{
  "model": "model that answers yes/no questions on an image's attributes",
  "dataset": "photos with spoken descriptions (Open Images, Localized Narratives)",
  "questions_per_image": 4,
  "encoder_arch": "fnet",
  "encoder_mlp_ratio": 4,
  "encoder_drop_path": 0.15,
  "fusion_encoder_layers": 12,
  "fusion_encoder_inner_norm": false,
  "beta2": 0.95,
  "beta1": 0.9,
  "shampoo_beta": 0.95,
  "eps": 1e-08,
  "weight_decay": 0.4
}
Rows from block 5 of the image encoder of a small model that answers yes/no questions on an image's attributes, named by matrix and row number. Rows with one number belong to one neuron. Each number is 128 + 32 x the weight over its row's rms, rounded and kept within 0 to 255. All counts start at 0. Numbers have three digits each.
Before each neuron's rows are labels from the 100 images, of 14976, where the neuron reaches its highest value: "strongest on" is what is common among them. Only what is clearly more common there than usual is listed. The data: photos with spoken descriptions (Open Images, Localized Narratives). In brackets: how many of the 100.
# fc1: MLP up (encoder.blocks.5.mlp.fc1.weight, 1536x384), inputs 320-383
# fc2: MLP down (encoder.blocks.5.mlp.fc2.weight, 384x1536, transposed), outputs 320-383

strongest on: text has "table" (33)
fc1.532:154074110077128136151125148151103126101111116140119134138184186120106134130129075169080107137154141166155064086096108118093151182187119067071109142087131081110130129126145153200155088187135074
fc2.532:201149142172135174091115099099109138156105098165119107135126108136086179182110142117124094133135154057121153099147143140104119111118047087133130086078132135093109128131072151065094143147148157

strongest on: text has "buildings" (27)
fc1.96:148166120169094082161105132188155127116158093135159110076152154112103167080133102077156126183091158145137174177131055117091081143135150151145171083091146134092157161127076134096068123089100117
fc2.96:114176124172180109158127165165099118104107143099173128119156194134125103121101114143128072146147169120098088123169117131136116075192117111168135073120183084141076097107166183147134148114136143

strongest on: text has "sky" (72); text has "trees" (60); text has "grass" (26)
fc1.328:166132140123093180175086087181169179164123151086101106039156107113106104157125134204149125095079157161104090144171157128143146104173158144086080108118170122119083133052060118169112088191092150
fc2.328:075113189119137078134124153156127116158132148127126111141082150097098122154096092169171139074149112085167100117138136150075147098142089085110121165149130108046084116153109164153145131135162126

strongest on: text has "grass" (31); text has "plants" (29)
fc1.225:127136146121144084111094189113147174159128134147117103181111079162134131130117149119113071180176153213115105091099100092130168111121105187164059091176046127105145126100133089109138099112110105
fc2.225:180137143124167125118158156137155128151110109140137073117113140134147164155127133129078122174073106148151143096118133059152159148135193146168171099161122084104139100121145185111124148189186148

strongest on: text has "people" (44)
fc1.204:139125070139192084093095155159066168157167125161131183141079101170117103152167117076175158138183116143109196154172155123070106166118181157138147096091150155151093081119104095043102126082165167
fc2.204:124058160108177147190120150178120125133137080139159106143118162131185168084105072079139079120165147136173096168151128113139099120145057045142131176101136167167113135133101075088145050126127147

strongest on: text has "black" (32); text has "white" (32)
fc1.63:115150128180126117117116174137142073161134170119177096135085150097091137159106099146134113165196099146179072075101120161159172091108135150069123086186063106095073147124135143134137097125183124
fc2.63:141102095127125129101178155180155162107131118142168150083104150138133076168118129136120088143100150094051108097087088101154163164112145122133154170173165084147107101186119116149110071144122090

strongest on: text has "black" (25)
fc1.87:161160166165170158133108143178141104079085194089151120123100098113147130075138144161129097083078137184114130133111115177101134075108145170138093145109135152094149149123129146133138121134176163
fc2.87:091136121141133097184104123116152090134090136163095170194200121111110152144139130104100166053042161123094122111098130182126164116149158088115148186160150111104160120107126160084063089075156136

strongest on: text has "table" (33)
fc1.308:102112130167135181128210095125123113156095070157086126148134191116121175128102127069099126124152086131079095141111087144092126146092137066092133125118148099127140152135122119167115148148093108
fc2.308:107055092125126147145099104125097104142096114147102149134127137193147100056132106089124148161152158135125094173128102136137097149179176148108118154131153087191122070159133152175139128194155112

strongest on: text has "trees" (61); text has "plants" (35); text has "grass" (34)
fc1.641:132148152143095141151122126149128158164163080151173107176131128112104091133196071148124145146142121195107130062151101174185123154154091098092144153118137165099114124064140116149086132118170130
fc2.641:092184159163157158120106110126109107170163152116095137088141162198111148140096147140083188144144101127153139147134199178146096139044190106076145156106080120115111077208121108196123120136088172

strongest on: text has "plants" (26)
fc1.632:185114112157155140096119164118116158111092085093149143103127134102102150133107172129144120098144074125130119142070075128097133122119106160148140108099086128191096095095101091120125142128150114
fc2.632:112117158115150116107172105130100122089137151111124117113162118127143074127149177164186169163165134094070138177166115137148114075052100100140098133138115106133095129100133092154135145106152112

strongest on: text has "plants" (28); text has "grass" (27)
fc1.66:140172126149047096121161139091072113136078113046166105116081130128067135083128086187149101109133087155114175121136087089174072097110149103096073191122102137150141068139104188168061121163121137
fc2.66:158151124093123097102128143157110107137099201172107144068086136145155117133184120050093128087096125126122127103161067088201103096183188103119097160143103103163165098114114151188132134120123085

strongest on: text has "wall" (48); text has "sitting" (40)
fc1.394:161109076091086155081114111047185089150123113149124085169137146131097108146115152111161158135072183057114133144123091095123120140146144114176153115123170170103097129087093085155089117135124075
fc2.394:146132177061123122141113112074118178148091123089121189089150097155130167134090129143138108149103084087157114129078183061159121104145138128105158116104140125089100149080076165136113116109112076

strongest on: text has "standing" (50); text has "people" (46); text has "wall" (41)
fc1.40:156125138110122111179132123153149148121126085180131104120144115089163157127120082194108101114133124133144113165073144125146156169087122070132162114150113110097176182175154127155204140173100069
fc2.40:129142132121159046143074117152122116116151124125120109097148140154072106109183099115116141088103073119125099158111144101205064159144139113121115186133092126160179094175136100138114116188120092

strongest on: text has "wall" (41)
fc1.662:136147092177136153115164151146113123111130198134107158123132100040093152159107094109140168109087172181119141114130132121186170081132099180152118118133098140164108106157101099099187144129079096
fc2.662:124172160159114122193115164118112147141145126098105130128160121077137119085122089157135080108103094185115105206135159087187052133179080133142164139154124123090132139106062128137113101089152081

strongest on: text has "man" (30)
fc1.361:172117112158154165189145200113142077123112118122108056120140106077084121094116175100135090080147108166095141199126146157133104145113138154101112096115088121111093129106101098161108116135139100
fc2.361:144105175178098071135152137070128130141087136116097176071100141199149171107127177139159137110133140107087170138113115123075093146102109095119159179120158094123158143188125160146160124139121137

strongest on: text has "trees" (58)
fc1.374:117106086139102114148156137184108068157187156102153127084179120076131125124099132175133173181134090064164143078112096164070120125165155115118094095183149112138168093105134070135160141109096147
fc2.374:054171109111111129111175066152084125161124113161081178134146156095096090132135160103106174116072113122104121112144106087108113085176111145134096183115130175075153099155087158150109202118172131

strongest on: text has "water" (25)
fc1.236:119098127124100114115089085171090080098152110097117138139113073068113087092169126154191178116098154159109160105146110189143143118095176159167107093131162097057147127158100136080128176144150155
fc2.236:141096087102106158143145127126122105086124057184132097167147095168053107099181107145109134122139125182106106173158152140142089184108095136066152099110132168145140099184159071112093132124081099

strongest on: text has "grass" (47); text has "ground" (25)
fc1.237:120172055117094146157049199146126160117143101196109101120112150081093159124108114093105150181099139103150127125118163151164121062098183107101127138115224135084105144078110129187139157121110131
fc2.237:167147096119075127156180171157162121102137148135095086110176146138161130068153122073111159107147092119083130112144155155105196138153130098168149150151100150121137168128136179176089126153113086

strongest on: text has "wall" (50)
fc1.512:098139133116132150079166122166148123179093114129080107077127176148162100151129098067125141143142077152084117091163100088112128138180119159106115102079099142147164082153099125157137110104136114
fc2.512:130121134169114119095141101109141069126095168140186141116110197090110178115120176136145079088137149150125135093126132167140132127083175105144178119068143122176163125104138154173190063114153174

strongest on: text has "buildings" (29)
fc1.402:157162127177141105087142102111172127105104107166106112049074124146111174054104132108100134080175103173153115159164145179082103159098109154115135094155085167153110169118093116153147147137101121
fc2.402:093199164175155162168108142079145116125184141123193106090108152104095112156080092099123146188160198096172159130120140131108103065160158147117144141185184114090104093113096104125141141169078156

strongest on: text has "buildings" (29)
fc1.74:093136160146146176083155100145186129087114133137098094117118130058082093091143153123174152161106103073148162112093137201116097215081106146119182139187107133145123107141111059111106153122137183
fc2.74:175110156170097126148073110106078079160130154127177063138104188120104084156080124083156071142119106154059143159161117101085123113139138125160165098096169139136117127165163197176111149112146147

strongest on: text has "road" (27)
fc1.53:061162099167117085142129092150121100141110155096094131133123091117140121179122118168089132193171138117121119150068098088092120176130126101116162102112068172056093124079149141115140128167151133
fc2.53:149194121157161100127070077103096098111134170089087121146078075173123103132108116123102156130099115141171109071159141138091111166176107122165129137147072134152151118131133084110161089170141072

strongest on: text has "grass" (40)
fc1.551:145180157072120155119151095194086128121161157177141122143093108164170197147110100119112198165127092081149179098107080074173057088108065097098163138108139153122174096112093193150178128126170076
fc2.551:166107081149146143155096159128115092089169107112093159171091094178096101102143107119130121104149151182148118132123126157147128107170095109068099108120116126141120104178145153111073166131161155

strongest on: text has "plants" (30); text has "grass" (28)
fc1.379:098161137067101155084164162076122160114144122042165163150072128116063147143186076126135083210082136069075103153162040096154200163162125150120129143158112123101069115159125079157118148178146188
fc2.379:187132110140115120090076132152112142096180106140088089137135127147158099135113135136094140123146096079082150141067166135109105175126163116090180129103150197123138076169140091101213099142136067

strongest on: text has "people" (45); text has "sitting" (37)
fc1.162:077127087116133100181119140091088101101099111194189160157146084134100090061146126108133128095098097143115067115106099059167134150100087116135137145163122139141128120108109154173117068116154079
fc2.162:123123132190170135101118103140136104141095115126101141144103083138110117127131167115120120172177107144141148125083144159070136148111081137227152149146107103108167127126106152180179173128131164

strongest on: text has "white" (30)
fc1.539:129137133184180111147061168115110103153078120168126113096137142159149163103168115129120111170165172134156148147150106097086157114171154100059068113143132138098161168118104099101107133174172134
fc2.539:120105080140100132088109096104100145129124150056140111147101152122038119117059064097144166076118101139120078091170080101089134115144125156112067146149108091164091061095173144150112134074114095

strongest on: text has "white" (31)
fc1.282:111103073115098089058052185142147125137154103127185132056116156146080172169130177144117070142158120091127112152145182105124166121080171118116142093136213150123171174068115140118128091095145148
fc2.282:150116074149074126117178117100152111167171155089163149105108138157141163141161163104132082093080124159146183170133157082108107096138093134141105129122164123096131112117180164175171159104153122

strongest on: text has "white" (30)
fc1.716:126126164094188119170073180129162115137064115134156167181160122147099181172133116150159073126129094084123113153139133132100167118146076149140145120189154145179128156080157163142153098075181160
fc2.716:170149089120131138134145139158106135075156085132093150083106108123173137162101200210112128107123118128105099163133130139136164126122094127162111100119183093109184157153104124178110163180128107

strongest on: text has "holding" (35)
fc1.285:147140095121189095120140126115118140125095142149158108104101056117122104107065172115131102150146151079110141183183070092156168103075093079122145126111138100111147070146149153144136129111150092
fc2.285:132168187135109053137109115107141111169152080082093110103159174115155082148170180124103117114090131159113159078122120090142133154177134169104176130132123150092144140141111160129076105188164114

strongest on: text has "table" (34)
fc1.189:124162145141066129075110081151204119128120144154148097146136084097148125142154086177147152159166097079095206050153155149194156102167123129178116143145171149110152156180106127156134101140105098
fc2.189:085166131135134128120172115132180153156119134113104119111155138190116135095159144100112196120157129183161110142139117184156102131187141143121137135137125150166066186133146091090152170097121101

strongest on: text has "dark" (30)
fc1.418:114145088180123159088117136207114112075083156104092180163104119117152148119160157132158123115101089064083110211100158092083077052142129162157143114137124075110117070102125124138162156120137120
fc2.418:168128167082201140101131210095127107126134071070099167182135115079117133151172145142143101171179101121097136089160064144132121158108148166117121168170091128114180150161103141144065093130128157

strongest on: text has "trees" (63); text has "grass" (35); text has "plants" (26)
fc1.733:094100128168197143166114180134082199137182122108107169137163156194120165081152118121088193130105099094096159136107063093128093145110184130112181126085160085143125125109095087131155189111122189
fc2.733:127083158112092085111138071111114055092096162177092156145061191082146094161150152151124081140171159121174105119118117124127111165150103151176137109163147085127152123137170135213116117139123161

strongest on: text has "sitting" (33)
fc1.30:114142044174117104127177104068172105101126129134140140107143132171144156083180165092170075158083114132184116177162141069170100170138160138112148135137095080153103141127094152119147126073125166
fc2.30:106084156158178076116105152178100158097092108147092131086084158107125154125121130109138065104115154112042173125115150149112121170069118091163085075115181175121172118120119122134124094126132093

strongest on: text has "water" (35)
fc1.212:114120152127114146164112083156137136106180095109167128074125126116139140140138152141147157141162180088059138100132145103092131115160108154122164123136095155087171131125106145125143151174113156
fc2.212:177158146191097173114105096184109168128173135113057137105107062123094184187120135145172162126142100150069146157129113151129061175121078102187131079196186148114125118165116144143181112096136120

strongest on: text has "grass" (31)
fc1.313:152181141136104103170142109136090149159086151174128150131167056085099145125157154094155176135145124084157117125087154108148195107068108051138089146157128100150055167100087140143097119157072068
fc2.313:091176122199094079088075115091148137097116096141135112102117134154120103161092077110175170186112135088147116132121081097185153169127142174174164138131109166122173128125137113115167192164108104

strongest on: text has "standing" (49); text has "people" (46)
fc1.611:089069130085112122097060120169132163099139144082100115132125112162105117064098171075162114099146152124111122082155149099104154137094136057138121124146151165091075146138144097161179155151135133
fc2.611:127124167077181120136070130079159143166123148136154102134136168144170158126163152078167142119124180126127147143113130156120132194120129183134122085133146094166165135111114148083094113110070115

strongest on: text has "sky" (79); text has "trees" (62); text has "buildings" (28)
fc1.414:125136177076093167113099131175134161150112116093074119093150164087099096142081128125160150107138128158172118173073082123082154135069098184117126088128127122083121125150146081158114102112183165
fc2.414:188061091185161095123097106079134068143178138138149108163131158126056107144143147118205049140174070127131118132166136079084161174181167141160065140093106111112191098166121155112125117068186130

strongest on: text has "dark" (27)
fc1.517:165161181138134131125148130094160160146119084147181129087155108117141183127135150136060122102096096102104133075136160169178079191152129176103155106082110163056080110126154123108170162143160151
fc2.517:126167168134148135071137086166153141113118186131137141128071066072097126109123125140133089125082136148108151086184087121168183079119169114081099078137157133103157072125127118105095155129137097

strongest on: text has "black" (29)
fc1.718:164117147169147139089126097126106151133123176114116104139111181106120140088083093138164078158136149161099130161157133161161131133068128079137103147126089176095119105110160081087140081142116152
fc2.718:156147111148142179098165128146143184087156169117134150173046114129052138106138137145156150131095164122104113128121088078110170086217121114109084125136119116111125104146147085125174127094134125

strongest on: text has "man" (36)
fc1.301:130104105068165100099177071119118103132162181168107102145105162137121099115189129147130174093072137140134119091104189181116159172191143064111170101136170149121159086143118144110116149117165178
fc2.301:109195115127078134092139089117161164179132130162114118136179177146123140085106143107114148076125135105139177153071116087101110123157124166115153152141144118093135100174158098069104101115143137

strongest on: text has "trees" (72); text has "plants" (27); text has "grass" (25)
fc1.295:069073137104123168186097097158100159116137081125122062133157169119148157101129117155071122091111112148102087113164086109145111232117145096174149156181177106123102162160151145100164128155133117
fc2.295:097147069072109086080148086089153127138128164095185111133101138094116108151183117105119096157167106086137149147140142164146144161182138061124091122106100076141134077084179136153104134137150116

strongest on: text has "buildings" (27)
fc1.142:157072159141077084156118077142143149201104121103121148129114153113181139129146088155157074136069173128136145135138095129082180146089141123117132118122129156093114146147130133054198074101147140
fc2.142:113154146137089143148135104142102100129157103051170105121147145079119106153162102100147141133185105161153136103170084118121159106105091146162074121089104077152102151094118093167094110097065116

strongest on: text has "trees" (66); text has "sky" (55); text has "plants" (27); text has "grass" (26)
fc1.537:136099145172138081108112180146099136136130139122160146116105158184095078100095129140087153139093099110169115206195127122102200132108048099139092113129130142089135129131166153167203105165123118
fc2.537:179142102167117120086167133136161085172130136117172100197167130115177073155156085106085085111149103166130167111115141108128126092142099106093150151189089182169107113114127144149158145050131117

strongest on: text has "sitting" (34)
fc1.208:141173147074185180096091125180110153137180155175149131176094102158118130097133132134121067152143179116099128121097119114064173157105134136095146107069152120159065084064150100113143112154114135
fc2.208:144166164141108136149116086144130090093170127166135090097136074152123165111102101093157110118112139087145129142121162076144188148096154125120170128109157121140072111076176147150088138159146181

strongest on: text has "sky" (49)
fc1.544:124153111175137090170100146117124179129150116140115100085123156145100155120114167119153118128125138146191081124093093122136179146077151138140075117159107162176062156092146170087194092145151099
fc2.544:166114063108172153123065158137106095125171137073165161148192161146078168128087164085062139084206088164154164136145189092085105088111109096161115086094116142165085085189087137134093144121119125

strongest on: text has "wall" (44)
fc1.172:126168208119129144177166181145150087140154176088210151129169114136076068159123163067100102152090136107129132116159101157117099097078063138154114135131097119075137159052133148130148124148074141
fc2.172:163151126152088087116179121099134113141196162115169165107091186138115189186142153128169118110160159179117137111129107142130145086084110100133110076138077136140102105155142152176097203173139093

strongest on: text has "black" (26)
fc1.708:083121219122140134125106174164160127198119131147104125081091128154092162186093141102072120092124187131128092181075151101094102095115122104152150175138043099165156095114121153177147134179171155
fc2.708:101137162166161141144201101122176123157107170146121070114107187091137092109165152090144152109103123160101152131139150094150123093137079140173186104157162056188122085155121139130099088087100162