Weights of a small model that answers yes/no questions on an image's attributes.
Data: trained on photos with spoken descriptions (Open Images, Localized Narratives), 203450 training examples, 0.7 epochs.
Rows from block 10 of the image encoder, named by matrix and row number. Rows with one number belong to one neuron. Each number is 128 + 32 x the weight over the matrix's rms, rounded and kept within 0 to 255. All counts start at 0.
# fc1: MLP up (encoder.blocks.10.mlp.fc1.weight, 1536x384), inputs 288-383
# fc2: MLP down (encoder.blocks.10.mlp.fc2.weight, 384x1536, transposed), outputs 288-383
fc1.101 [ 99 179  97  95 163  94 129 159 117  93 112 108 172 167  57 128 109 154 150 194  64 178 126 154 169 141 161  94 105 112 143 163 133 167 148  84 172 108 142  79 189 175 122 135 189 193 156 122 121  74  66 122 158  64 174 142 134 106 140 103  98 130 222 122 110 110 169 103 139  85 118  53 101 172  95 157 131  95 152 177 165  75 193 127 133 114 102 122 150 194  91 122 126 142 118 136]
fc2.101 [147 171 109 162 126 182  99 141  85 129 151 156  82 134 128 118  93 157 161 113 139 175 137 119  65 120 144  73 157 147 107 182  81 180 128  74  81  72  72 147  98 145 186 125 152  96  67 116 150  96 128 112 106 150 139  97 155 114 163 196 150 150 160 172 142 134 152 142 106 126 142 108 105 160 179 148 126 102 106  99 173  91 122 129 116 194 173 113  66 205  99 207 114 144 149 104]
fc1.102 [108 143 105 155  93 115 134 151 141  94 172  73 113 163 120  87 125 141 149 101 161 144 116 201 153 144 100 153 124 152 175  80 141 135  87 121 110  76 138 112  93 136 129 127  78 204 159 156 127 121 122 138 145 145 154 121 153 148 124 122  86 173 126 147 112 195 124 125  86 168 155 145 181  59 157  96 139 117 140 141 112  57 140 146 131 148 114 170 106  85 101 118 148 136 108 101]
fc2.102 [109  82  77 123  80 158 146 107 122 108 155 136 158 136 160 106 146 127  96 160 123 124 132  85 143 178 157  97  76 139 153 164 113 169 144 128 163 133 114 112 103 104 130 162 159 106 115 124 153 112 130 108 132 113  93 102 109  99 142 117 140  74 102  86  90  96  90 167 161 144 125  92 148 109 158 178  84 148  90 123 101 151 180  90 104 117 123 104 123 162 138 160 172 103 157 129]
fc1.103 [130  69 169  97 116 126  59 144  94 163 134 124 158  91 136 155  92 140 115 154 107 122 138 155 108 145 120 120 169 169 109 112 169 138 133  97 139 163  94 144 142 114 157 151 178  97 111 178 102 126 123 159 175  98 127  89 176 135  74  95  82  92 144 110  97 139 122 119 100 106 109 118 116 175 153  50 145 122  88 111 108  88 170 114  76 158 123  93 162 135  99  95 145 102  42  97]
fc2.103 [153  95 185 140  90 120  53 125 117  99  74 132 144 174  85 133 114  89 155 142 130  71 154 158 142 110 120  97 132 147 136  75  69 114  80 121 114 135 153 121  95  78  76 111  80 109  96 111 179 130 101 119 103  94 101  93 172 103 175 111 144  98 156 115 120 114 171 109 140 122 133 138 135 160  56 135 118  74  75  93 104 134 108 122 133 119 178 132 146  93 141 181 141 177 133 195]
fc1.104 [ 93  76 200  91 132 174 122 133  92 100 152  91 139 162  83 105 192 151 165 171 138 151  98 105 127 176 150  76  89 109 104 147  79 117 169 185 109 106 143 131 150 117 106 148 107 186 142 162 170 119  92  79 180 149 157 131 154  78 103 150 106 107  81 178  81 146 108 162  98 102 188 139 157 146 154 147 172 163  98 161 122 137 122 147 134 120  66 158 153 180 147 138 180 141 155 120]
fc2.104 [157 163  83 107 124  70  77  54 106 113  77 133 128 170 156 156 123 137 147 153 135 177 152 148 112 147  82 150 119 147 162  86 143 191  88 179 175  97 175  89 162 119 116  83 171 170  88 143 163 177 151 104 152 150 135 120 164 135 109 112 159 113 149 108 178  43 111 128  92 154  88 125 189 101 121 115 156 178 181 136  96 131 109 131 129 123 134 152 101 173 130  80 168 150 151 147]
fc1.105 [104 166 202 166  65 122  90 133 214 117 182 134  96 134 136 159 142 123 105 126 115  79  95 166 121 131 170  91 149 113  59 112  93 188  67 209  73 150 112 121 101  64 140  68 121 129 113  70 124  66 107 166 108  87 171  94 152 116 142  60  35 121  92 104 175 103 106 167 164 101 135 155  89 117 104 195 105 146 158 143 138 106  66 158 124 184 149 177 178 179  83 190 104 117 182  92]
fc2.105 [121 201 127 123  86 202 162  95  83 124  64 106 161 156  71 218 120  94  73 179  92  88 121 164 159 133 148 173 169 133 115 133 148 104 175 100 145 111 117 187 157 159 116 134 142 118 162 114 132  77 158 121 132  91 133 143 147 168 128 163  46 130 152 167 178 153 117  53 128 138 155 102 116  77 113 113 103 158 108 113 123 125 100 189 200  66  96 128 145 139 164  56 173  85 135 141]
fc1.106 [138 114 131 113 144 113 159 130 105  80 185 113 145 131 118 154 161 135 115 135 131  79 133 102  94 126  99  88  87 148 152 171 113 175 130 165 152 103 120  94 114 172 123 169  59 138 134 129 111 141 105 142 110 102 141 148 167 126 175  68 152 168 132 113 183  88 156 179 126 102 176 101 154  97 156 157  71 110 182 164 142 150 150 134 118 140  98  97 121 116  74 159  94 104 115 121]
fc2.106 [138 136 172  94 109 116  86  84  75 144  83 160 129  79 145 142  82 132 161 120  95 135 102 174 107 121 146 101 103 103 138  98 116 156 129 145 161  85  96 132  85 125 138 121 123 191  71  73 129 110 132  98 173  99 119 166  70 172 106 147 147 148 104 136 101 132 101 196 136 169 138 125  96 157 179 135 161 160 135  97 104 142  75 122  58 103 116 118 106 110 124 127 147 179 104 121]
fc1.107 [190 139  70 107 134 158 136 150  97 150 193 153 114 175 167 112  55 143 107 162  63 118 134 132  95 166  60 172  69  76 113 147 146 186  62 107 156 177 135 168 215 127 119  87  97 188  81 169 107  94 214  43 123  98  78  92 136 169 155 109 223  79 109  87 148 147 137 105 105 158  96 150 135  87 165 116 118 125 127 191 146 182 132  66 121 130  70 100 136 166 145 125  35 125 139 156]
fc2.107 [ 83 104 176  92  82  96 147  46 126 122 139  92 136 198 150 137 105  97 149 112 165 146  82  72 162 141 152 130 129 152 149 152 138 130 112 136 105 120 112  88 129 112 102 154 115 198 156  74 141 212  64  78 127 162 156  88  83 180 150  92 143 186 133 109 150  47 170 191 134 124 117 142  45 142 154 139 162 124 147  82 173 119  88 163 232 158  66 114 151 100 171 176 174 174 103 103]
fc1.108 [117 168 133 108 138  77 129 167 162 130  84 114 172  76  96 149 128 114 127 102 173 194 108  84 122  61 141 176 140 108 180 142 181 136 127  89  77 103 124 166 105 163 143 172 156 145 108 131 156 102 128 162 155 115 131 143 145 147 100 115 103 117 137 131 102 138  68 168 133 132 113 127  95 185 116 170 187 145 148  63  88 122  81  72 144 100 135 106  89 144  85  96 139  88 147 153]
fc2.108 [149 143 142  88 159  85  70 119  81 109 110 117 139 113 105 123 122 116 133 154 152 105 161 136  95 172 149  75 104 104 141 149 192  96 172 142 111 137 164 130 148 151 121 124 193 105 106 109 131 106 137 144 142 124  85 148 176 101 126 146 166 134 103 113 113 135 127  55 108 210 156 114 118 166 134 124 116 191  92  91 190 160  91 138  84 110 118  80  91  85 122 106 104 113 106 133]
fc1.109 [128 185 131 146 116  94 156 125 129 126 124 104 107 162 109 141 152 126 154 112  74 147 124 161 120  70 148 127 131 129 133 174  97  74 154 107 137 117 113 112 112 131 180 160 139 172 115 172 138 156 113  94 149  96 206 108 171 135 163 193  97 124 104  91  95 150  71 137 101  96 187  51 140 109 152 118 107 108 146 177 137 112 147 146 135 155 125  89 165 199  95  94  90 116 110 167]
fc2.109 [182 126 126 127 121 166 173 172 113 132 163 149 108 118 187 119 155 140 100 163 116  97 174 110 177 115 125  92  96 211 145 179 135 139 100  66 167 103 123 152  70  92  88  89 115 183 136  71 107 141  87  91 171 141 131 132 147 165 149 162 178  70 140 102 118 139 126 137  77 131 102 108 186 118 113 166 119 115 172  92 180 130 119  98 151 128 111 129  81 131  88 108 111 157  68 118]
fc1.110 [122  96 140 157  81 144 121 175 180 144 134 101  84 106 103 162 133 175 127 180  62 116 142  75 164 104 118 158  99 153 154 162 114  80 119 118  70  89 155 110 144 180 129  70 131 151  76  94  77 118 167  71  90 169 143  96 172 108 109 170 179 165 109 145 126  94 101 128  77 119 147 107 175 171 179 120 158  56 102 176 116 112 171 169 181  88 112  91 123 126  77 155  74 136 136 110]
fc2.110 [111 153  87  71 113  80 149 187 122  74 139 113  93 153 139  98 136 114 171  95 132 169 168 209 126 168  76 106  81  99 172 147 114 119 123 124 135 167 127 178 158 125 105 131 102 128 123 111 114  86 118 125 151 144 114 135  96 108 133 138 133 101 115 170 129 133  94 177 180 165 159 139 115 143 147 141 108 183 130  77  84  91 182 162 119  98 139 151 105 155 158 120 109  87 111 154]
fc1.111 [121 130 102 120  73 128 165 123 181 108  63 163 195 127 120 153 149 169 119 131 152 131 132 155 160 108  84 140 131  98 140 138 139 101 147 173 125 172 119 118 144 115  93 152 163 118  71 149  95 122 137 134  92 170 169  87 129 119 172 106  96 105 153 127 122 136 132 112 154  95 124 114 150  70 170 160 126 107 136 115 137 123  60 124 149 151 134 177  82 146  90 113  85 132  93 160]
fc2.111 [178  71 170 116 119 143 166 120 115 153 102 104  93 173 121 116 161 141 160 186 100 101 107 122 138 122 134 165  91 174 172 155 146 155 154 148 146 135  76  75 150  97 147  85  74 103 128 124 190 138 120 113 161  78 179 115 163 101 134  68 103 171 159 120 151  95 165 157 188 118 138 101 101 153  93 106 149  87 138 160 120 104 101 138 145 122  83 151 111 108  98 176 102  88 136  99]
fc1.112 [166 139 149 147 191 145 121  83 141  83 148 136  76 107 126 147 118 175  89 156  77 189 142 167 154 161 159 143 110 187 179 130 177 139 149 138 106 146 125 115 159 106 109  95 146 134  80 135 196 115 137 116 135  76 165  91 151 111 138 167 137 174 173 151 128 111 119 148  99 116 149 173 142 185  94 118 165 137  67 118 204 150  94 145 136 164 112  89  92 110 140 185 166 139  99 138]
fc2.112 [ 99 128  95 142 127 154 156  85 135 174 103 156 139 170 133 100 104  64  79 151  67  80 137 106 106 172 143 108  93 123 181 100 128 101 131 197  74 156 153 147 133 145 155 101 152  93 130 108 104 163 169 124 127 146  96 163 116 100 108  83 117 176 116 148 131  91 129 193 134 149 155 150 167 107 119  88 110 133 117  94  68 144 154 153 143  93  94 140 106 110 102  95 141 111 156  83]
fc1.113 [ 82 114  92 115  93  97 136 136 130 137 113 147 173 153 165 111  59 107 144  65 151 133  80  79 138 120 113 129 121 145  77  47 164 102  91 115 120 148 104  97  96 118 109 107 138 161  73 117 141 136 148 114 127 158 123 143 133 108  93  92 169 110 113  90 140 100 107 109 152 184  89 166 139 101 176 154 155 105 141 138 143 142 109 143 141 105 150 168  87  85 146 111 143  83 114 142]
fc2.113 [160 145 192 132 146  91 156 147 118 125 148 106 126 143  84 137  94 137 147 105 127 158 111 153 140 132 116 119 125 109 151 148 107 128 109 123 105 152 143  90 143 160 138  90 152  80 155 155  90 129 156 111 149 150 147 148  95 129 131 104  88 137 131 173  42  70 153 126 146 116 137 148 117 187 184 155 168 181 134 117 150  80  90 124 140 171  93  91  82 119 130 125 153 100 106 164]
fc1.114 [142 164 109 127  80 171 175 182  92 147 167  67 122 105 143 178 139  69 143 167 118  87 118 131 133 133 161 113  71  82 188 106  70 139 124 131  98 139  91 147 127  88 162  96  82 116 104 137 123 121 165  96 147 165 142 143 157 150 146  82 123  68 161 102 157 132 108 166 195 124 143 111 153 106  97  70 136  59 109 116 185 130 132 165 108 179 135  99 142 194 160 137  65 114 152  90]
fc2.114 [120  62  97 125 146 166  83 118 111 112 172 138 145  79 107  65 132 148 135 153 147 170 119  97  87 114 119 139 173  84 140 177  97 140 186 153  82 119  82 126 187 123  53  97 189 117 165 137 106 123  97 147 120 100 114 132 142 153 125 135 129 137 123 154  85 149 141 122  93 206  92 114  88 170  74  79 142 174 122 126  58 116 137  96 149 119 131  91 134  89 145 171 129 133 127  94]
fc1.115 [ 68 151  66 136 172 136 106 185 142  85 170 132  62  91 106 171 164 155 134 150 176 171 109 116 150 136 200 169 174 107 114  77  83  90 120 154  97 155 135 136 147 130 136  92 159  86 146 158 110 152  59 160  90 141 187  96 110 129 127 136 122  45 126 101  89  97 110 175  99 129  97 143 140 104 174 141 152 143 118 147 112  86 128 102 127 128 178 109 132  83 118 120 156 113 100 125]
fc2.115 [ 98 114  39 118 133 136  88 138 130 131 165 147 125 159  45 110 139 119 154 113 148 142 170 173 100 135 185 194 145 122 111 120 183 104 123 169  95 120 115  68  96  78 111 156 102 156 157  90 114 118 139 119 150 171 108 139 151 162  96 159 118 119  89  81 132 118 150 129 120 106 121 134  66 143  91 179 108 145  92  67 149 140  75 189 173 106 133 153 139 110 161 177 170 114 182 140]
fc1.116 [ 90 135 156 114  80 113 158  71 128 109 135 123 174 142 154 138 150 114 112 121 183  88 145  82 169 212 120  97  98 128 131 124 128 141 153  92 128 109  94 133 114  91  93 144  84  79 163 147 168 103  87 154 134 155 134 146 105 151 116 150 148  79 171 102 158 144 108 148 128 169 161 189 116 112  81 152  79 102  79 108 154 104 157  75 193 125 139 136 112 120  82 155 175  84 152 174]
fc2.116 [135 118  90 182 149 120 146 127  32 161  71 207 104 132 115 169 106 173  71 124 122  98 178 148 181 146 123 169 115  92 102 143 131 143 148 127 115 112 131 191 105  83 101 164 152  97 111 141  78 188 121  67 115 151 182 192 130 110 157 106  97 153 130 135 139 134 191  94 155 179 116  99 195 108 108 123 124 156 173 161 104 128  86 118 152 112 104 134  84 118 101 125 110 123 157 150]
fc1.117 [ 70 167 152  67 126  53  71 116 115 118  75  99 148 112 123 178 139 177 127 131 124 119 142 130  95 166 182 135 181 165 136 108 134 185 163  72  56  98 115 161 163  89 118 101 175 148 153 170  66  88 146 122 130 222 161  45  98 108 132  52 147 149  97 140 147 105  92 161 117 168 199 180 181  52  41 114 126 133 144 150 216  95 169  58 160 184 159  95 116  88  98 161  72 169 101  94]
fc2.117 [116 101 184 201 103 132 167 125 127  40 103 103 156 114  79 182 119 157 124 128 125 163  45  91  80 144 155 142 156 124 102 142 135 143 129  83 137 153 136 147 144 134 127 127 135 147 104  79 169 153 149 144 124 142 183 156 123 138 157  70 142 151  97 153 132  87 164 125 104  73 144  97 133 176  95 139 169  65 172 131 123 123 120 157 115 143 140 137 115  50 156 159 114 121 161  91]